Rows from block 4 of a small image diffusion model, named by matrix and row number. Rows with one number belong to one neuron. Each number is 128 + 24 x the weight over its row's rms, rounded and kept within 0 to 255. All counts start at 0. Numbers have three digits each.
Before each neuron's rows are labels from the 100 images, of 14848 (inputs lightly noised), where the neuron reaches its highest value: "responds to" is what is common among them. Only what is clearly more common there than usual is listed. The data: photos with spoken descriptions (Open Images, Localized Narratives).
# fc1: MLP up (model.blocks.4.mlp.fc1.weight, 512x128), inputs 0-63
# fc2: MLP down (model.blocks.4.mlp.fc2.weight, 128x512, transposed), outputs 0-63

responds to: text has "white"
fc1.427:161145166131111087129136113144128115152144143147130174103138114087139122136150081108091124166124139162122149151131179123125077091136142091133148122126148163097120084124158106126150146128115127
fc2.427:105126105117112117151141138115119160109100161133133097133124167184104136084122150131148139110140145089152101122140086116165122145111141133078099139108123119171150155145119149145088111113128151

responds to: text has "dark"
fc1.12:068154145123128124138155183128147135130148181066143127128169121139104123148142112159121102094117144112136126132181148085176124129129103129119097166162117106145140150151130122087170155115141150
fc2.12:114140121165133134166103132132101118144110171089136157145118099109107119105098164109113145133118130119114149133141153079149135092141123135142130114110125131149121119155155097125182153109168154

responds to: text has "sky"
fc1.273:145154115103102130134150101125133135171110162105123141130168084077139148155129101133146125096106142156135152129106097092157113128136130108113131117143129122129150153120122160145127182138151122
fc2.273:181077152076089150133137171155098103132097128160129097173105109070135123111171144113124093137146111146102071123133075142125074104133123141161111132105102101101120165129158134163097101129129096

responds to: text has "dark"
fc1.382:125167119123081150137125193149131119132068133119144101117111110098111130133126125117112091167150147154105132094153155145103145111083126166122086159094080138113135123095115128154121104123140153
fc2.382:128085143137157130123131162104158109145188099137088094138117136194103097109136140149117124104098164105142127136134133155127116125187144133125122143154157133131112120148126101117124170166105119

responds to: text has "lights"
fc1.331:139169091104130122136114080101102111161114138145177125160172107101093115176159092113142123105146128128148152132144137170139141093109166130088104130079087146118150131153112158145147142120123117
fc2.331:147172059094086125143117109180111147130082137108127137155120107088127160127105159129126131148121113127133119114169130112141153153081124184124150104134128136141125140123110167172153084113106118

responds to: text has "sky"
fc1.94:130128157148122072164131183106129131139156106133128118111091134141152128127119143098160128096104102120107138107118173126123114110075175138135135111129112085096146152122160157140169193070160082
fc2.94:139135119094154147113111096135115134117092158158115143165137140117134136146114102176153094095179150108130126114112134140169120159150107117097102154119135152118108123134122141090114067166127110

responds to: text has "black"
fc1.294:128126116128090112150144185118109115090143096146164150107121154127154146142112110120111159176102139133167119095113172161115114101092125150127177143156131131127171142145143132150154163107127148
fc2.294:107115145149134105105126121128191155141158131134134095124151133127147116107128117127181075106093103182078127142103120158112136109098166152145085148093120100097155097110143167160148116112121070

responds to: text has "wall"; text has "table"
fc1.266:129156124098116107125127151101137085126128140156091127149121140131102086117123128167107144120124156145141123128104146126131078129092104145058138124152124118148154106131123118096142117160153146
fc2.266:145133104102133118161143128126080132148124160117098157107137123193089134096129125125083122116148143139120154141115125161133095140097143130106114154148113138097130164142139101115122138113124142

responds to: text has "wall"
fc1.426:147138129104091110150130161110090108163143115124148112135123151103077110109145150138147173128132163152162088156098097088159125112113080109130093092130117074157145129143135132125151133141113099
fc2.426:132179128085087129167117171140091122117116089140138133108127146128098108182101136181110114116130146141140144114080161154154122139117097151150143183091098138164138108110090140109117085107104124

responds to: text has "sky"
fc1.476:135111139120093133155107109113119120197118096178154123127113137121160143147113125118128146139115162147127149109140098120145091115129123151134116117113139135123185132084132149133113139136152130
fc2.476:106147142145129157144166157176144124150141150104110148150116116128118156134137123108113096128138127101165117157147145118161124133162141122101133131137162137161084077135107105146113106112121182

responds to: text has "text"
fc1.228:122092127133116123114162130094110101140135166125134143193132070148123145120135052149124136106147121132090139102121121128129088102152158128129130157147139105122116103148100139128115155149133092
fc2.228:131096137165100112126153121072097142130114158118155163102109103100182162145105163118130103173120075159121138137104155097105108132125121128151138140082150107148110161123115102135112116109138102

responds to: text has "dark"
fc1.212:082124185107116118145121169126155162123151181137134107124080153120152131144107140170144142123091161100116137123140141101128140108141159155100182135146136087123108126113130141085170139124155138
fc2.212:115108119135162141137135174102117133166142158112131115147104146145133101088109128140143125061098133117131122121149124128111124098137130111102144093138161137159111092165137125130160124110138157

responds to: text has "wall"
fc1.21:142155098128120118156155141142093121168134138160111111128072118158106129116134125104166150135142178141109147133126158154119176124138125151131123125118143128132101143105120131135146097154125138
fc2.21:135125096112137113102134107129120133125119119116129198115163121096119164125123119142109134133136124105149073152126111161115113112087148129118152117140068168107162115154108113122135111117112164

responds to: text has "sky"; text has "trees"
fc1.218:147115138127138098134052100108099170128106137123121152112126121095175137124088130098129179152127124151089107157111078074146125134121139177122133109117127144121134121146152127105137160115149146
fc2.218:103123147129108181118169173159147120158120113151148082127117131173131095112141113110179103104154126116090143110108140123059108115133123113115124155091161087121184123122125160164151153151132142

responds to: text has "sky"
fc1.473:158097134130104115112134100138150119182156137159107155141116097133140096117157093142146133085087102112111123151140153102129068144154137096166136121160111138125180074113137125125133143109146122
fc2.473:135081129156136093108129152102118103110184121152106110104134123156139087142136110146106107115130159163102173109059169142134159110136120118144129147099129131124131157149142148129138160139133111

responds to: text has "text"
fc1.163:052105110162104124114157133126145135147141124091133160129105085090142131118131095124115159130148106137113109139113083140155132091112107156138121132083169092142127143155110126130136140178149103
fc2.163:091146130120099102146171106112137167141115168131173148092115125104163141132137109106163165121104133097106130117093111143150129128125105094148128125112141144152110106120101123173127093101132137

responds to: text has "text"
fc1.265:128174086161153116089160131101127113148175163109144177120109149119152098157127094132107162093136146144109125130104097100127082099131123108116134138164130099167115148145138131118113121133084179
fc2.265:113139155153119123084165124131176107124165100114115115137101122129120147133153126106101127104186124126115140143131085127113119140164146139121118150116124109148131154145099137104175119125089108

responds to: text has "standing"
fc1.253:084123177155150121125154139133118118104120179157105114141094123159104127149139111118156100145122157161141118120146172151140143109114186119132108130111149064090107111124104076111106139105139133
fc2.253:094162121132123157134145078142148171126095134106143190112130111114126142123147139136139138137108139110147124148106124084159170125098120128128115099114096186142135132128121126105140081133146126

responds to: text has "sky"
fc1.342:089132138152129113103109097137142076104139161154114137100092144138154110116124147138134096139145180105094101135141107121150137105111149112128170165131112107119092161103128122119145108114182134
fc2.342:090198124108145088123110113115122127164167075134107104114142165125082127188135098100156110098112125136144107140076136132125191127130159124103137135152104147109130118125107166145098151180118141

responds to: text has "plants"
fc1.346:133124079107108131145145158102103142119144148145093098140096136129129132097100131124088148122109157116111113078082096135149126112146162136130138105164152163163136133122148105199158134129148150
fc2.346:120152152105142141104101110146108117106119152130127145191133153135146133137109125169109122102132132139162104105098113131141134132138142142111150106168128176135128132151136070130104097121119131

responds to: text has "dark"
fc1.142:109173162137122121152149151105143102110135153167166138117084159164152141132116094126156109109108192136136155115158152147150192117120128140091143123161107092106139145100131160096155130134142135
fc2.142:092159138113173106119132103146159168152140095112150135127113126121094128123149146162118077086139125137147121119090126118174150161118121111125076127149129127107140126132094146115182085100143131

responds to: text has "dark"
fc1.254:134131124141090150144125145153103140128147174186120123170086105141088115146143110130108130144116111189132094170119144100157153112131132121143118108167163114127116122130129117101147130119124132
fc2.254:152168122118125137117118149169129117111110100118135125128062128140144138082105154109138115090134117093123146145180097128137150096160110154116146130127180160131122096144140130128153152157135149

responds to: text has "trees"; text has "sky"; text has "road"
fc1.107:133132145056089120141138159131106121114140161142102115107070124101108139132058161119133141142156148135095090102101097118101127125138162170111142074100132131125163107118133147148168148122134129
fc2.107:131126168099134169096103119129138122101116154142190104177132090114145090136115121124119146138076136136114101110148097082122116118119151129108153094172128141134113089157108124147134144113126147