python train.py --objective="epsilon" --parallel_block=false --dropout=0.05 --max_steps=9100 --adamw_weight_decay_other_params=0.05
Rows from block 5 of a small image diffusion model, named by matrix and row number. Rows with one number belong to one neuron. Each number is 128 + 32 x the weight over its row's rms, rounded and kept within 0 to 255. All counts start at 0. Numbers have three digits each.
After each neuron's rows are labels from the 100 images, of 14848 (inputs lightly noised), where the neuron reaches its highest value: "peak at" is the part of the image that holds the peak. Only what is clearly more common there than usual is listed. The data: photos with spoken descriptions (Open Images, Localized Narratives).
# fc1: MLP up (model.blocks.5.mlp.fc1.weight, 512x128), inputs 0-63
# fc2: MLP down (model.blocks.5.mlp.fc2.weight, 128x512, transposed), outputs 0-63

fc1.326:117127152135168073132053115067033141089123088104061138112088115088111104074119163112124147119133078098098063138092107112141114083125092175100104135167117127116134085171162160091128103117092072
fc2.326:120115120128014191115149135125163120233104146145196109086174097170200180147069117165084101089124150108105134162132108151114080126119171098152127136112164090148105138135107110142154146131155137
peak at: bottom left

fc1.438:123136163163118163126174099107117152131094115169133159166113084163130162123117123106087170158179108081180175116161092151092103179100148162111133161158101111117171104160080157089156144154131167
fc2.438:116046108086137091121098151123108082135197147134115070111098139100094091165184141090201104123097117176197080157120186131138138096129117076103089061107106124095109133160164075164115105146129128
peak at: bottom right

fc1.290:170078126134114118114072160184144147199121112145145125178104152090139090159092134168163089087142131136138172144171074142144130162170157155104147181117070112168094112104124133134126174182094124
fc2.290:052112151117137154123207143106128122102114127112115159078156079143088104134125089112101175184123147149111116122104166101151135128079075124148134132142125105085132163180117069125162173146182072
peak at: bottom left

fc1.303:144150183154114170123118125105164144161133175102063109121171153095110149080131137156122126108134157152178116192124140119137189140163096125096085128093125099161142124159107146099165141118143138
fc2.303:131121081136150159063129136104094123139127136144158135140074165145106172183093129089109162151144116121144191091125175167086117184122139130144162118168095162109088217104140160171122110132147122
peak at: top centre

fc1.346:081126144116062096106086141155117065108114146088146129129086114113100114146086141156125103092100108139086105093180130138081128146109158128184067136139097103124143120083189157112143109125209133
fc2.346:158065120180112133123151144082138166045127114183152148127161192095135138166078104137075166123127175134124107166101119125103076155110146163131104106143137122113127144172078134150140128136126127
peak at: top centre

fc1.192:143129158072080146112181131167103087115133152136153154106140126099089138138144170116136209113165105116066171092106102128135131145203156158117188121119077148157141136124161159128116147152100121
fc2.192:131150131134178157097108100104174141199142162140120082130053151105165106121076092143120093137107129151181100169149166128113122106096097083129090089146165109082119120104092105108151161094165201
peak at: top right

fc1.104:124110121052080131114131125083082056166150161152146140065121109071120096101165107126145139092139072114061145045104125089097195157117124131110119142106104065119115167127160069068150156161139136
fc2.104:107171142161119084161111143177117137104160152138134129083133177102099116138122130122159109090176139111124110124162120129131067114113103137171084174125173195129110172112164185148071164055127099
peak at: top centre; top right

fc1.323:120110178118121214141142153113128160114047101123113166155176170126169158124103144109091175163108134161080179186111139156179136129160148154135130170153136140120093104169119165138138159151162133
fc2.323:159171083152134067127116107135146082149188166114147140107111035132151158113154129130171074113177131090146107053135174111082122126089140101118143103123158128148161177099109133104120100118131145
peak at: bottom centre; bottom right

fc1.432:100072101189119139108087164099188118106075116146093105105108112145087116154119121089115091135181129173107104094073195103115123184176112144092091183094110065112117118114120147136136138091162140
fc2.432:119181070065092086115114098094082083084128185169140154147133171128143107091167174170141164120074082140096137133191111139135096157124138065137151145142134189140112149120132137138116115140142123
peak at: top right

fc1.106:124195115192124187109165079159111141105094085173158140134156130111136152117119159165161112160123109155159165156134153098069164135086098151182131174100073141171132165096169105078159072092154160
fc2.106:146127120155151184148103195165124105120041140110153117153097064108149131090136135106120134093155181141139147145184087127160110145171143132132145100090120099082110094126134172150140157130120115
peak at: top centre

fc1.211:117078146150109138158147175147143104174144156169094139131089206124139119099108076098085143117122141145056093129097107148103078093076081055120084132138116129084158093117131101090100123153179107
fc2.211:149126092097116072091117093117130153076135100107125112157176097141141184132181149100146124128177114132166146138135121126201153095104160199092166147096118141152127157099100122130162123127066159
peak at: bottom right

fc1.452:113144122121130103082154094114124151180072111126152104085098180109120163082082138191130107099141154067154083120090145147105113121102137188111095165014131122116120165134067193137125123122102109
fc2.452:113106119167121176120108076158098146111064111185111131156157086102151131098117151094093146093104083107078143202139090122098170134116138131101203077140129116116116069154146094121168135098158128
peak at: top right; bottom right

fc1.389:136139120164074117172087131149125152139049152130155117169071163132173149120090090137090113173099151182135078137158145124091110102101089114182077152136122129103147115075127149116100122122215092
fc2.389:119126130114097160119117111116132154154158117173141095092119183129130155144186106141112177091111102149083143127085149110174096129182141074147089064148132127085068147142129112137129133102101110
peak at: bottom left

fc1.479:097056053126097124108110152116124053142145139131184148095147141152127154144099097079071138111079175145142129140137150101085109106114093129085119134088134134084064103110086082172106064118114182
fc2.479:122210204143155067152105058137140136130112124116137084151102116080055085123139119106179128167098095161083124101114147127137146116139131124147106164134063124139169119083086172113180200086099045
peak at: middle right

fc1.246:080120136140088074105096113103119098079149114151122114104116167099078119156109120056123094150152134093167140088127150198073154145092095118129165040140158152157150188108097085117163129160149084
fc2.246:062119084110085088109134147104125122104092113049142118131120173129152192089139157144202163103075122158145101103154133080119157108127118110150169150120078158145086049109145130115103086086135077
peak at: top left; top centre

fc1.53:111074122103127134119095129162189127095075132129100107117154081147099146124134130073101084094152112136134126092094153167093150091114143109161112137079076089087116132081131142151086197099172137
fc2.53:103188120092147149126122167087085101159107091147104151116098143103088127157135129174115136161114128146124116097126105083166110142144074153041135094117153129230144097172152109130174079111138137
peak at: bottom right

fc1.386:163123109104162110115105158166157119087167066083140130149137152141107140124154103156113104081122173128026078111114108105138143120118169076080061140103174165096105074161131149173091067090112134
fc2.386:116157173117092105167105166098100101119072188102126131080114086145089102145093099122140135085162112122124133113146186167117166119102137196172099079089083170151143133111131133074158137173085137
peak at: middle right

fc1.76:091094124136140125084114116117040097163094182102123143104100154143095106101115089089081133127095103120118115146057132109106180091141143117125111156127128137154168144139097106128175177100154161
fc2.76:148189143087119112102124148128120171145070164132149080147170145105124120145165101117122129062151104173149158119140125141197119137106164192118082193128112219134114112088141107084056112177093117
peak at: bottom right

fc1.258:105167149135062109158161175067182133138119142129142188142082181176128164145147131150146169160135129104150088126148143069160121145124088160134099168165171126151164169164200123140159136148091090
fc2.258:156079145166145157102145165185046164105180094110156070104100089120118122130114164126171091097126104163098154105092113200170145145154134173122168093104120129169085060123083129101139157105137180
peak at: bottom right

fc1.170:133185151065141106138145116177097153103133125132173129143148121118125135190142122080129094125118158146115119099102144085135104109072156130034151148140134097167104177120166116046123143084171101
fc2.170:118158067173137094108133196164166129151136085099079103099179105146094090158107144075199152122199160153118108126093118154114134164146205139140132135142059111126131102082113124144196139121121132
peak at: top left

fc1.494:147165147172117134134164170168194143149121153181159121171157144110177185188157156194195149183150174160140173153185142168152140135127153158135099159133154151112157168138197149132130128141154183
fc2.494:110141094145093090109142170059178096120101123146132135151106132097129157126117073197152083103091110178100176154050145130159136086104148188091096218092099115093112163127160132098106114097108129
peak at: centre

fc1.180:129109133120104097104104112120170083107171119103162116130136091142138161124136103129161109117112159117105171118107118124125181168109136124091209152072124069218163172096082149099147124148086158
fc2.180:147137178132084190151124135093111152100127104123242080135151126081160116133114123135146180104149085132103144163150150117113079104112171142179112164124106156121062141149077144123066131088149111
peak at: top centre

fc1.385:094134108055123104117112147112130098067160062167138132119056119137119158088115142156118069144122164101085121164112152107115161110143111091114130120077112145102174099115134116119079140118144093
fc2.385:197194148143159208113133119145115135109155103139133092102183180149130090118125138115070082180136078142081115117089145116129160163198142170102104142100156149137145099123101102070164159135110119
peak at: top left

fc1.0:085111143147088081117098103162119069089134101135122130110076123129163129195156106200060149163143114168105116130116105098086127104085167120109134089119116081164124164103089140168147099135149129
fc2.0:113114114129158170151153121093110204144095191146158097120157076193072138102124141044135114105130150125187124111103178141188130091173113141117071127156141120060169120142180134082087152164133159
peak at: middle left

fc1.338:195137152114096099134122177102162118176140158080181158157103156105154117159102188141064127136141171130134157158098122115139077125141115224123182189165097148114090077141106105096174160129144134
fc2.338:164104149114088142170128082161100107173092164139146110149159098142135087107089141145145138099070171114124125132093146156079084107111114111154192169216128193109156125146135174091098081120146180
peak at: bottom right

fc1.25:126194163111141129066115150132131121131158118160121114163154188128102195176138137120089134110187088125145149126162120136103127093157209089173088088121095177172090176152151140160084150094138148
fc2.25:210094129068089147167120051128133129178099175126147075151130173113194095126142122107152139084074169131102130109123087141125125148156074120170117169164084187110123103119116129114074077133136103
peak at: bottom left

fc1.238:076143117059119036094092121110094086120088150044138106168137131065101132067141154133132101084099112116127112111139127158100103138150090139093150179177129088078116126089126166130125117155136100
fc2.238:169166193138173237145165148116199127133185139138089148111141185166153113149108122175134162116166138103044113102087133069189153113126147122124132120084136151149174097116054119128096112103091116
peak at: bottom centre

fc1.280:105152147149111087098118102128083097138152185151123133109060069119140146088110141065113049100142098099101139062105032142120094098169126089079127127088137119060156091136124154145167092115064143
fc2.280:039170132125199121079196145113111141077133087134141138093120076131170159094149147085132135153174107099084128123126133153129165054173166090141102099047215117151148178123120129132143197143156135
peak at: top centre; top right

fc1.212:162099129144112159120190221129102115170142145159153133184119095103077145137193095115148136131169141190141090102100133153173148186142128089166085149079065131151159155151136165161095138124169128
fc2.212:135075163118133156129121139182167167117075127121070136108113168157169116142145171137084090157114155123098112106182180227165115150120110147176096161097140157121097108156147088126163126111136189
peak at: top left; top centre

fc1.498:134119146104118157168127138083158158184114105114136174090097095117092107183095092135086181010108123144139118141113079099133159121107131146155118147156125210114051117105173125158122114139178199
fc2.498:113126143141133135077129159141140185090182129092136152164155144113169202106138134114152074213168154177160152137130124106204053146141086109129105124127137078131166175148087153093079124152087139
peak at: centre

fc1.278:124110114173143069097064157090105088145132091080168106147129106134098149130080180124126103082062118115136157118075119093128148151164151123156081153142178123131137122131119128126155163139107118
fc2.278:103127157091082166128188131172101131119135182131114101090104184101145084110205126113108162131116104146154085158194109171141138113128083110106129107100132111109174101100147156116122136111148076
peak at: middle left

fc1.333:147081113150111117130094165087136169085097074086127098071103097146098164171040086164097090152109177114127075083052114090138144137088093123089133128105138096132113143112093104105099098098124082
fc2.333:100110193144125131110130157139094075178120130097123113144100175160111084107110156162151179132101111138130095168154111084127137115156152140197113087107079123066099126169162151118100124138186146
peak at: middle left; top left