A small image diffusion model, trained from scratch.
Training: soap at rate 0.0052, 9100 steps, batches of 256.
Rows from block 7 of a small image diffusion model, named by matrix and row number. Rows with one number belong to one neuron. Each number is 128 + 24 x the weight over its row's rms, rounded and kept within 0 to 255. All counts start at 0. Numbers have three digits each.
Before each neuron's rows are labels from the 100 images, of 14848 (inputs lightly noised), where the neuron reaches its highest value: "top examples" is what is common among them. Only what is clearly more common there than usual is listed. The data: photos with spoken descriptions (Open Images, Localized Narratives).
# fc1: MLP up (model.blocks.7.mlp.fc1.weight, 512x128), inputs 0-127
# fc2: MLP down (model.blocks.7.mlp.fc2.weight, 128x512, transposed), outputs 0-127

top examples: text has "plants"
fc1.25:111097153090112130125119150159127155113117154165126145110107149151105143163146104140103165145086125137058067124136124105154112096135082155131138112113133068149135104133136100121162112156136161113145150082114136131141132130132106087107128206177138123140134140142130110168158134174144129101128131115125102117157131155106120124125116151125132139147133140134119092164094155094133129143156
fc2.25:131165130181144127123126120108130100154126100085139104173151104119138129096107136129129119103167130134208149123143116162108133135123176088133094144151127169120119131135124151109111125099146098152113117194145111125133130140115152181163128060103158141108119109142135127081087111073125138149137124137118155142106141096138127129114151112114120113101116114120142158095163091135147124138127

top examples: text has "color"
fc1.269:170139167119109102077112149140121139169158135097114125129092150145117153111082159145144136127151092128154104149110112089125114099125124147147127132142111139122148114088102104147123120128163130169146116126156084150169128110137122080087156082121126122129152150117129105157128150163132118143153117128074133116129104097098135092118091136118138115102141136074066151181130096112142123127156
fc2.269:114110103161121125161159103159110115092102106111133121124132083127122133147125101097127112100111124126113171097140138138099173159131124126129131129100116125121091157146160171079105162114108123110120148154084209105113110153137177165144111157144123144139130098097109172104124127113143155108084116118124121137091177114119104147152153145088120150143145140140153089105114151111122128159105

top examples: text has "white"; text has "black"
fc1.137:109126160104044097121144113141150088107134121120094106162100151159160151120133138101098141084085148126144144116154118103158129114109138173136122115109093127125147132113092158113096109160117111121102157157125102103141127146130088100112176142122129125097102088148111103137112110147102161104139146133136108142122096139145072094067149141145108105118148132121162145153092121135130115122143
fc2.137:137110117145191131113128147105134182131127169158146139123133112080108114166162119149134109146141128121139121151073122170137110137121134095149134124132176082123130102160129111128141152128113166132125097102120102176103109107089095127145129082109105116155135152137163125112175129079144067110121119140096117083154083144128133140140101123146114117159124173149095107125103120131128141133113

top examples: text has "sky"
fc1.502:141103142106162096099123108147118076129098107089131126093130149096101125126120155121106100116142151116164110131099082087170090090111157106128116105122128158128144096121101159145107098129113113186113174155102135128122115096143119137099107086130125138187095099129162104100124127156107097105092102085086103105118151126114137133125135113129132142121133127141120130128143103074109138099098
fc2.502:135117116125128141140127117139102144081142115137122101154142103134125122084150094128117146121077092150103165140107168121132166125179138131123162143131103118133133128109129088098163119131102126093097080123138112130125164110103138119100105185085125142077137151151101119194132142169143126147148150194132146110125095086122106110116160133134124099144124108101144096103146142157121126160110

top examples: text has "text"
fc1.496:119105115078156100115067118119116101153111121132143101137095136121146153143147148116100099115105122120127155187156119106174148104191127099125113083132077093140091111114124145158135091128103143156116100158139127145117135113132119147145126176068145121147096118131126133148164108170089104138129155108107142117135088101105148151130136104156146108117124139079126099127141114111131126152105
fc2.496:112115131182098146129165129148108169142149146116122100132102129167079127098130100140126125084144086138105084152132148122088095125062142140125105138120138120125133109092115128088125155155144124079115118110132101142133160158092131090122105142123125088113130129094114158125092090087126145109148093105142105133126166171137100139097123135087126143107111096165145100129101137128142125123174

top examples: text has "grass"
fc1.330:108118120144138130140149112134119131126130154151127129124164138126187148141137159161118134134130122123147097105208135096141121086167158136149184138150129151102116175143088128147140086145149133104167130126085159114133145113147131117106130121087158116167152144114130128131120135097113089127169101134141131103139168109084103154150131139101164095137101150161147130164140142144151187155132
fc2.330:156113097095119128115115127163102105164156102125119144143117152143067124113138106081127128142057168123112147164094116142097118152134154150136109130098107100122146093117146119135108155066111139167134127138142120131102154153115134133136151131141134113109107146122109092128151125156193180124098135153120108155149087152176151083116108142150113158127137141121157113127096114126094097118139

top examples: text has "sky"
fc1.283:123102151178126059085110149143130124169157145115102114092126181125139108105107144126141131146123136134121085103160126128118103106132114137110097128133152091151140124103151121125117119110114103156094110134141129120102133092108132109141135111101124119145109076142114112150146108121139111092155132126074107108088116083099138129150091143098084100106170124078123110159158100153104080137150
fc2.283:102078122095153135163144125103127152094103103125132093157129059159132145204130115113122113103138115112140133147108098167146146108096141090121113090163150145141148117139156155137124138146093172105155123123119109130141126119175117136116105116111122122115146157103129127106117085168130113128096108151149130143143179147135153107149164129109155091142114077134133133139106140069121144104128

top examples: text has "red"
fc1.72:127102168154146122158126131088112130107166092122148118137164136147066107137135131122118119121131131142126101124134126163111067080080145141131139123133146118089118150152109129133123134104114090109149146103143095127121113120102123091155141055151129127155148130128092114118084089122145115121180137147141095129138125160139105085092118167147153131098118146142085137117131142094105164173154
fc2.72:138164099110103122111137134147142131131096152123105144103114109119178174092118121124152132143104112104121169100106107101125179157177135113110114112116129143142124091131138122123129142167134178165123105159109159114152168128150160154122130177123103119082116154125121131149171141148099112132097127127109152112137130100129142139158104105123109118174110125135185115141099090158161102066107

top examples: text has "sky"
fc1.65:085138114090102106090100136126140089118177147108087153124111100115159100112133088099175130114110139125090106146127095131124118078112101136138142108153123124121113143108096105108120152110135106086148118086147104125155141115123081140125132096120104132093121101097145125101108158114181121102131108107099159112146133114156135166155135118107163157123139119099141096143113153144106078133185
fc2.65:144123174155151118141113105152102158182114111156120105135128131159141100115118136124096143086162113113120149094145147114119176174137144145151087101118117117152108077085153139173113063140169131137107115147135159161117122115078157089097146137136163112135105141148096101130116112141091107138111116120124135142135132078126150133083117125144105118124153136153158109095126134108139150118091

top examples: text has "black"; text has "white"
fc1.311:143120125134145101143125130179107132102155103122134150129163159109128136146153144140131132091095123122131143110122138146147107125138166108143147139126107135139141068136113212131116133156131116158158132143148148155129103121112135155126109137111112146162158118138105136135155141149085108127138144166124131141092142138140100163170156097160142212155138137094186168132088099119088127149146
fc2.311:127108161137106174155142130096141135122105162150126095082070102134130124149136072117140166131131160149131143150113121194127134128135131117127092130139145124131134150124114108079138121106093130122109119135117079106131156129131113085133126080121164113076124122113125148129093121088137155118070140104128140105169104119119146133107116153090150091122116119132103097118151153135111174106078

top examples: text has "grass"
fc1.337:084151121108094097144094110132119103136146109112159132123113137143142116142129124130134153126136162104101066134148093050106132130125157160147144136117108131139137117133107096085125133097150133157143137090109114138102141104102096177119088122129096108126137108154085109101132142130152173090083129114117092112120076130118111123128180108126136110110130098120114088133185151126101102104134
fc2.337:157122111141164160144152140107145148086128160125111130134153085135130124111118152094119114150114091152161180127102153206164132118094119096120115077142156105095098111133125151166134145144109138098103113150148131107132109141124169086098135139127142125126146119116171153112119103117091095163178124119132142162156150111114164151135067163147134137123105144144122155119096109132134137131122

top examples: text has "white"
fc1.183:124119136131129099133130111140138126121135161106117109169117135129138107121146091117139137110110172110144157103124137153149131113151106112196149123084097134163166107159116153100125156159170143089113169145104143175147116175104093108150105130139121147111104113120124116148143143126099153101146127173104098118156062119126124136120148155163086087138186138137138158140116130139175152105133
fc2.183:125130147120128149113142138171130143122105095139133161097142114137151170153137143138120144118137070147111109162138122141116117147080133142083123131171152127097086137084120100150102128108092103152152117109143133098106127074129157148110130123140149129139159149134129147095105104120164096155112149092152176137088188160159122121133132103118183170138103101115144113126141140092097099142154

top examples: text has "holding"
fc1.219:151150124167146133140077113125133098152113125149136130117120116127104142093159093151093114145157151111113141107111120116148152137079139137085144111120136159097122140167143138177149117155150117130137142134123096112118132153226128120096149151156139120150096149111128095119137156087136159131167131121134152090102154100132115152123079144120124116094100132140094068121107156160140105123114
fc2.219:099114132103125118115175141118118130110145122100121134142163166099171103166120152134137141115110101127129066162152120153128122117133105156140109102125143098098142118076103106123129137123103152129112145170134154124142132098058132130171142114085176115131138138108175170137141110155110105130125099121125102142150094155132130097170165128149134110146149151131143160124129107085132188161145

top examples: text has "wall"
fc1.13:108065150108097105088095121174106138102157093112082108104124138148111131093147114149124143158133083140130090141162125140153166197128131120149101142179121107107129135122133127148103140092159119141165133088139117085163124143127151162140112123127117129118107134140113175139152089162146128170132151120103143127130151115089114110118118165102156123149082136132118102138139112107095129145142
fc2.13:158132108168155133160171137128143111097097133113165152117089142130124155113084144121169109100141115147122190154100130125138054085136125127118139098086124141141108103158146160128133099118106158107118100184102119186103107156160135101116131162129134145117150151120122081144142110124140119119152128140111123114176127148158112129087144139089173117097128139101125128137132131106121128137148

top examples: text has "grass"
fc1.8:132177114157134151182115110128118131143131154173146122134136123158152104167122138132132099136140174132154099158117148143155130158139164141148164112152111136094129134156116169092118116138166155169124102126132165118134140115150147092168152138152131100139133136145184121183173175148155147124160102085111139159149136130157092149115102174160168114113129112151140118114158141131133123129120
fc2.8:110085129139160158107115141115134118125125123086131173110157140134146159145125145106176135117115120130100155110123114088121108112085096120088149114126123140155150122119149120150144117137144092096129146144118109139155144103163147131093128153109142149158093123085062161076154079131090100160185166109170150107127131120094133129154151099140118127165111173140138137164131134141128124142150

top examples: text has "black"; text has "white"
fc1.265:144119151154132140129168116177129124116126089177132125167190102138129153145126096159163154140093147112142165113165140125144113123104140130156139183161143149108138129148169130124132167169161152092118100137128141137129105176099119116137125143172123100148129136115111153107170125124169096130115158186114139124134080142128105136089171147135133108118144118162136113126128135117112134133182
fc2.265:112154114101141166140120123118172099140141160131143131099104137108116141116107141095138138159123123140130116145096124159153168138204115142107159108097105122153135117111109128145102113116104131169138191119116091102114144101164155121111142125091143157122150125164132117165071139171064159076159096142152095117145134148149147096110103138157133135134124131119121141141133092142137159141109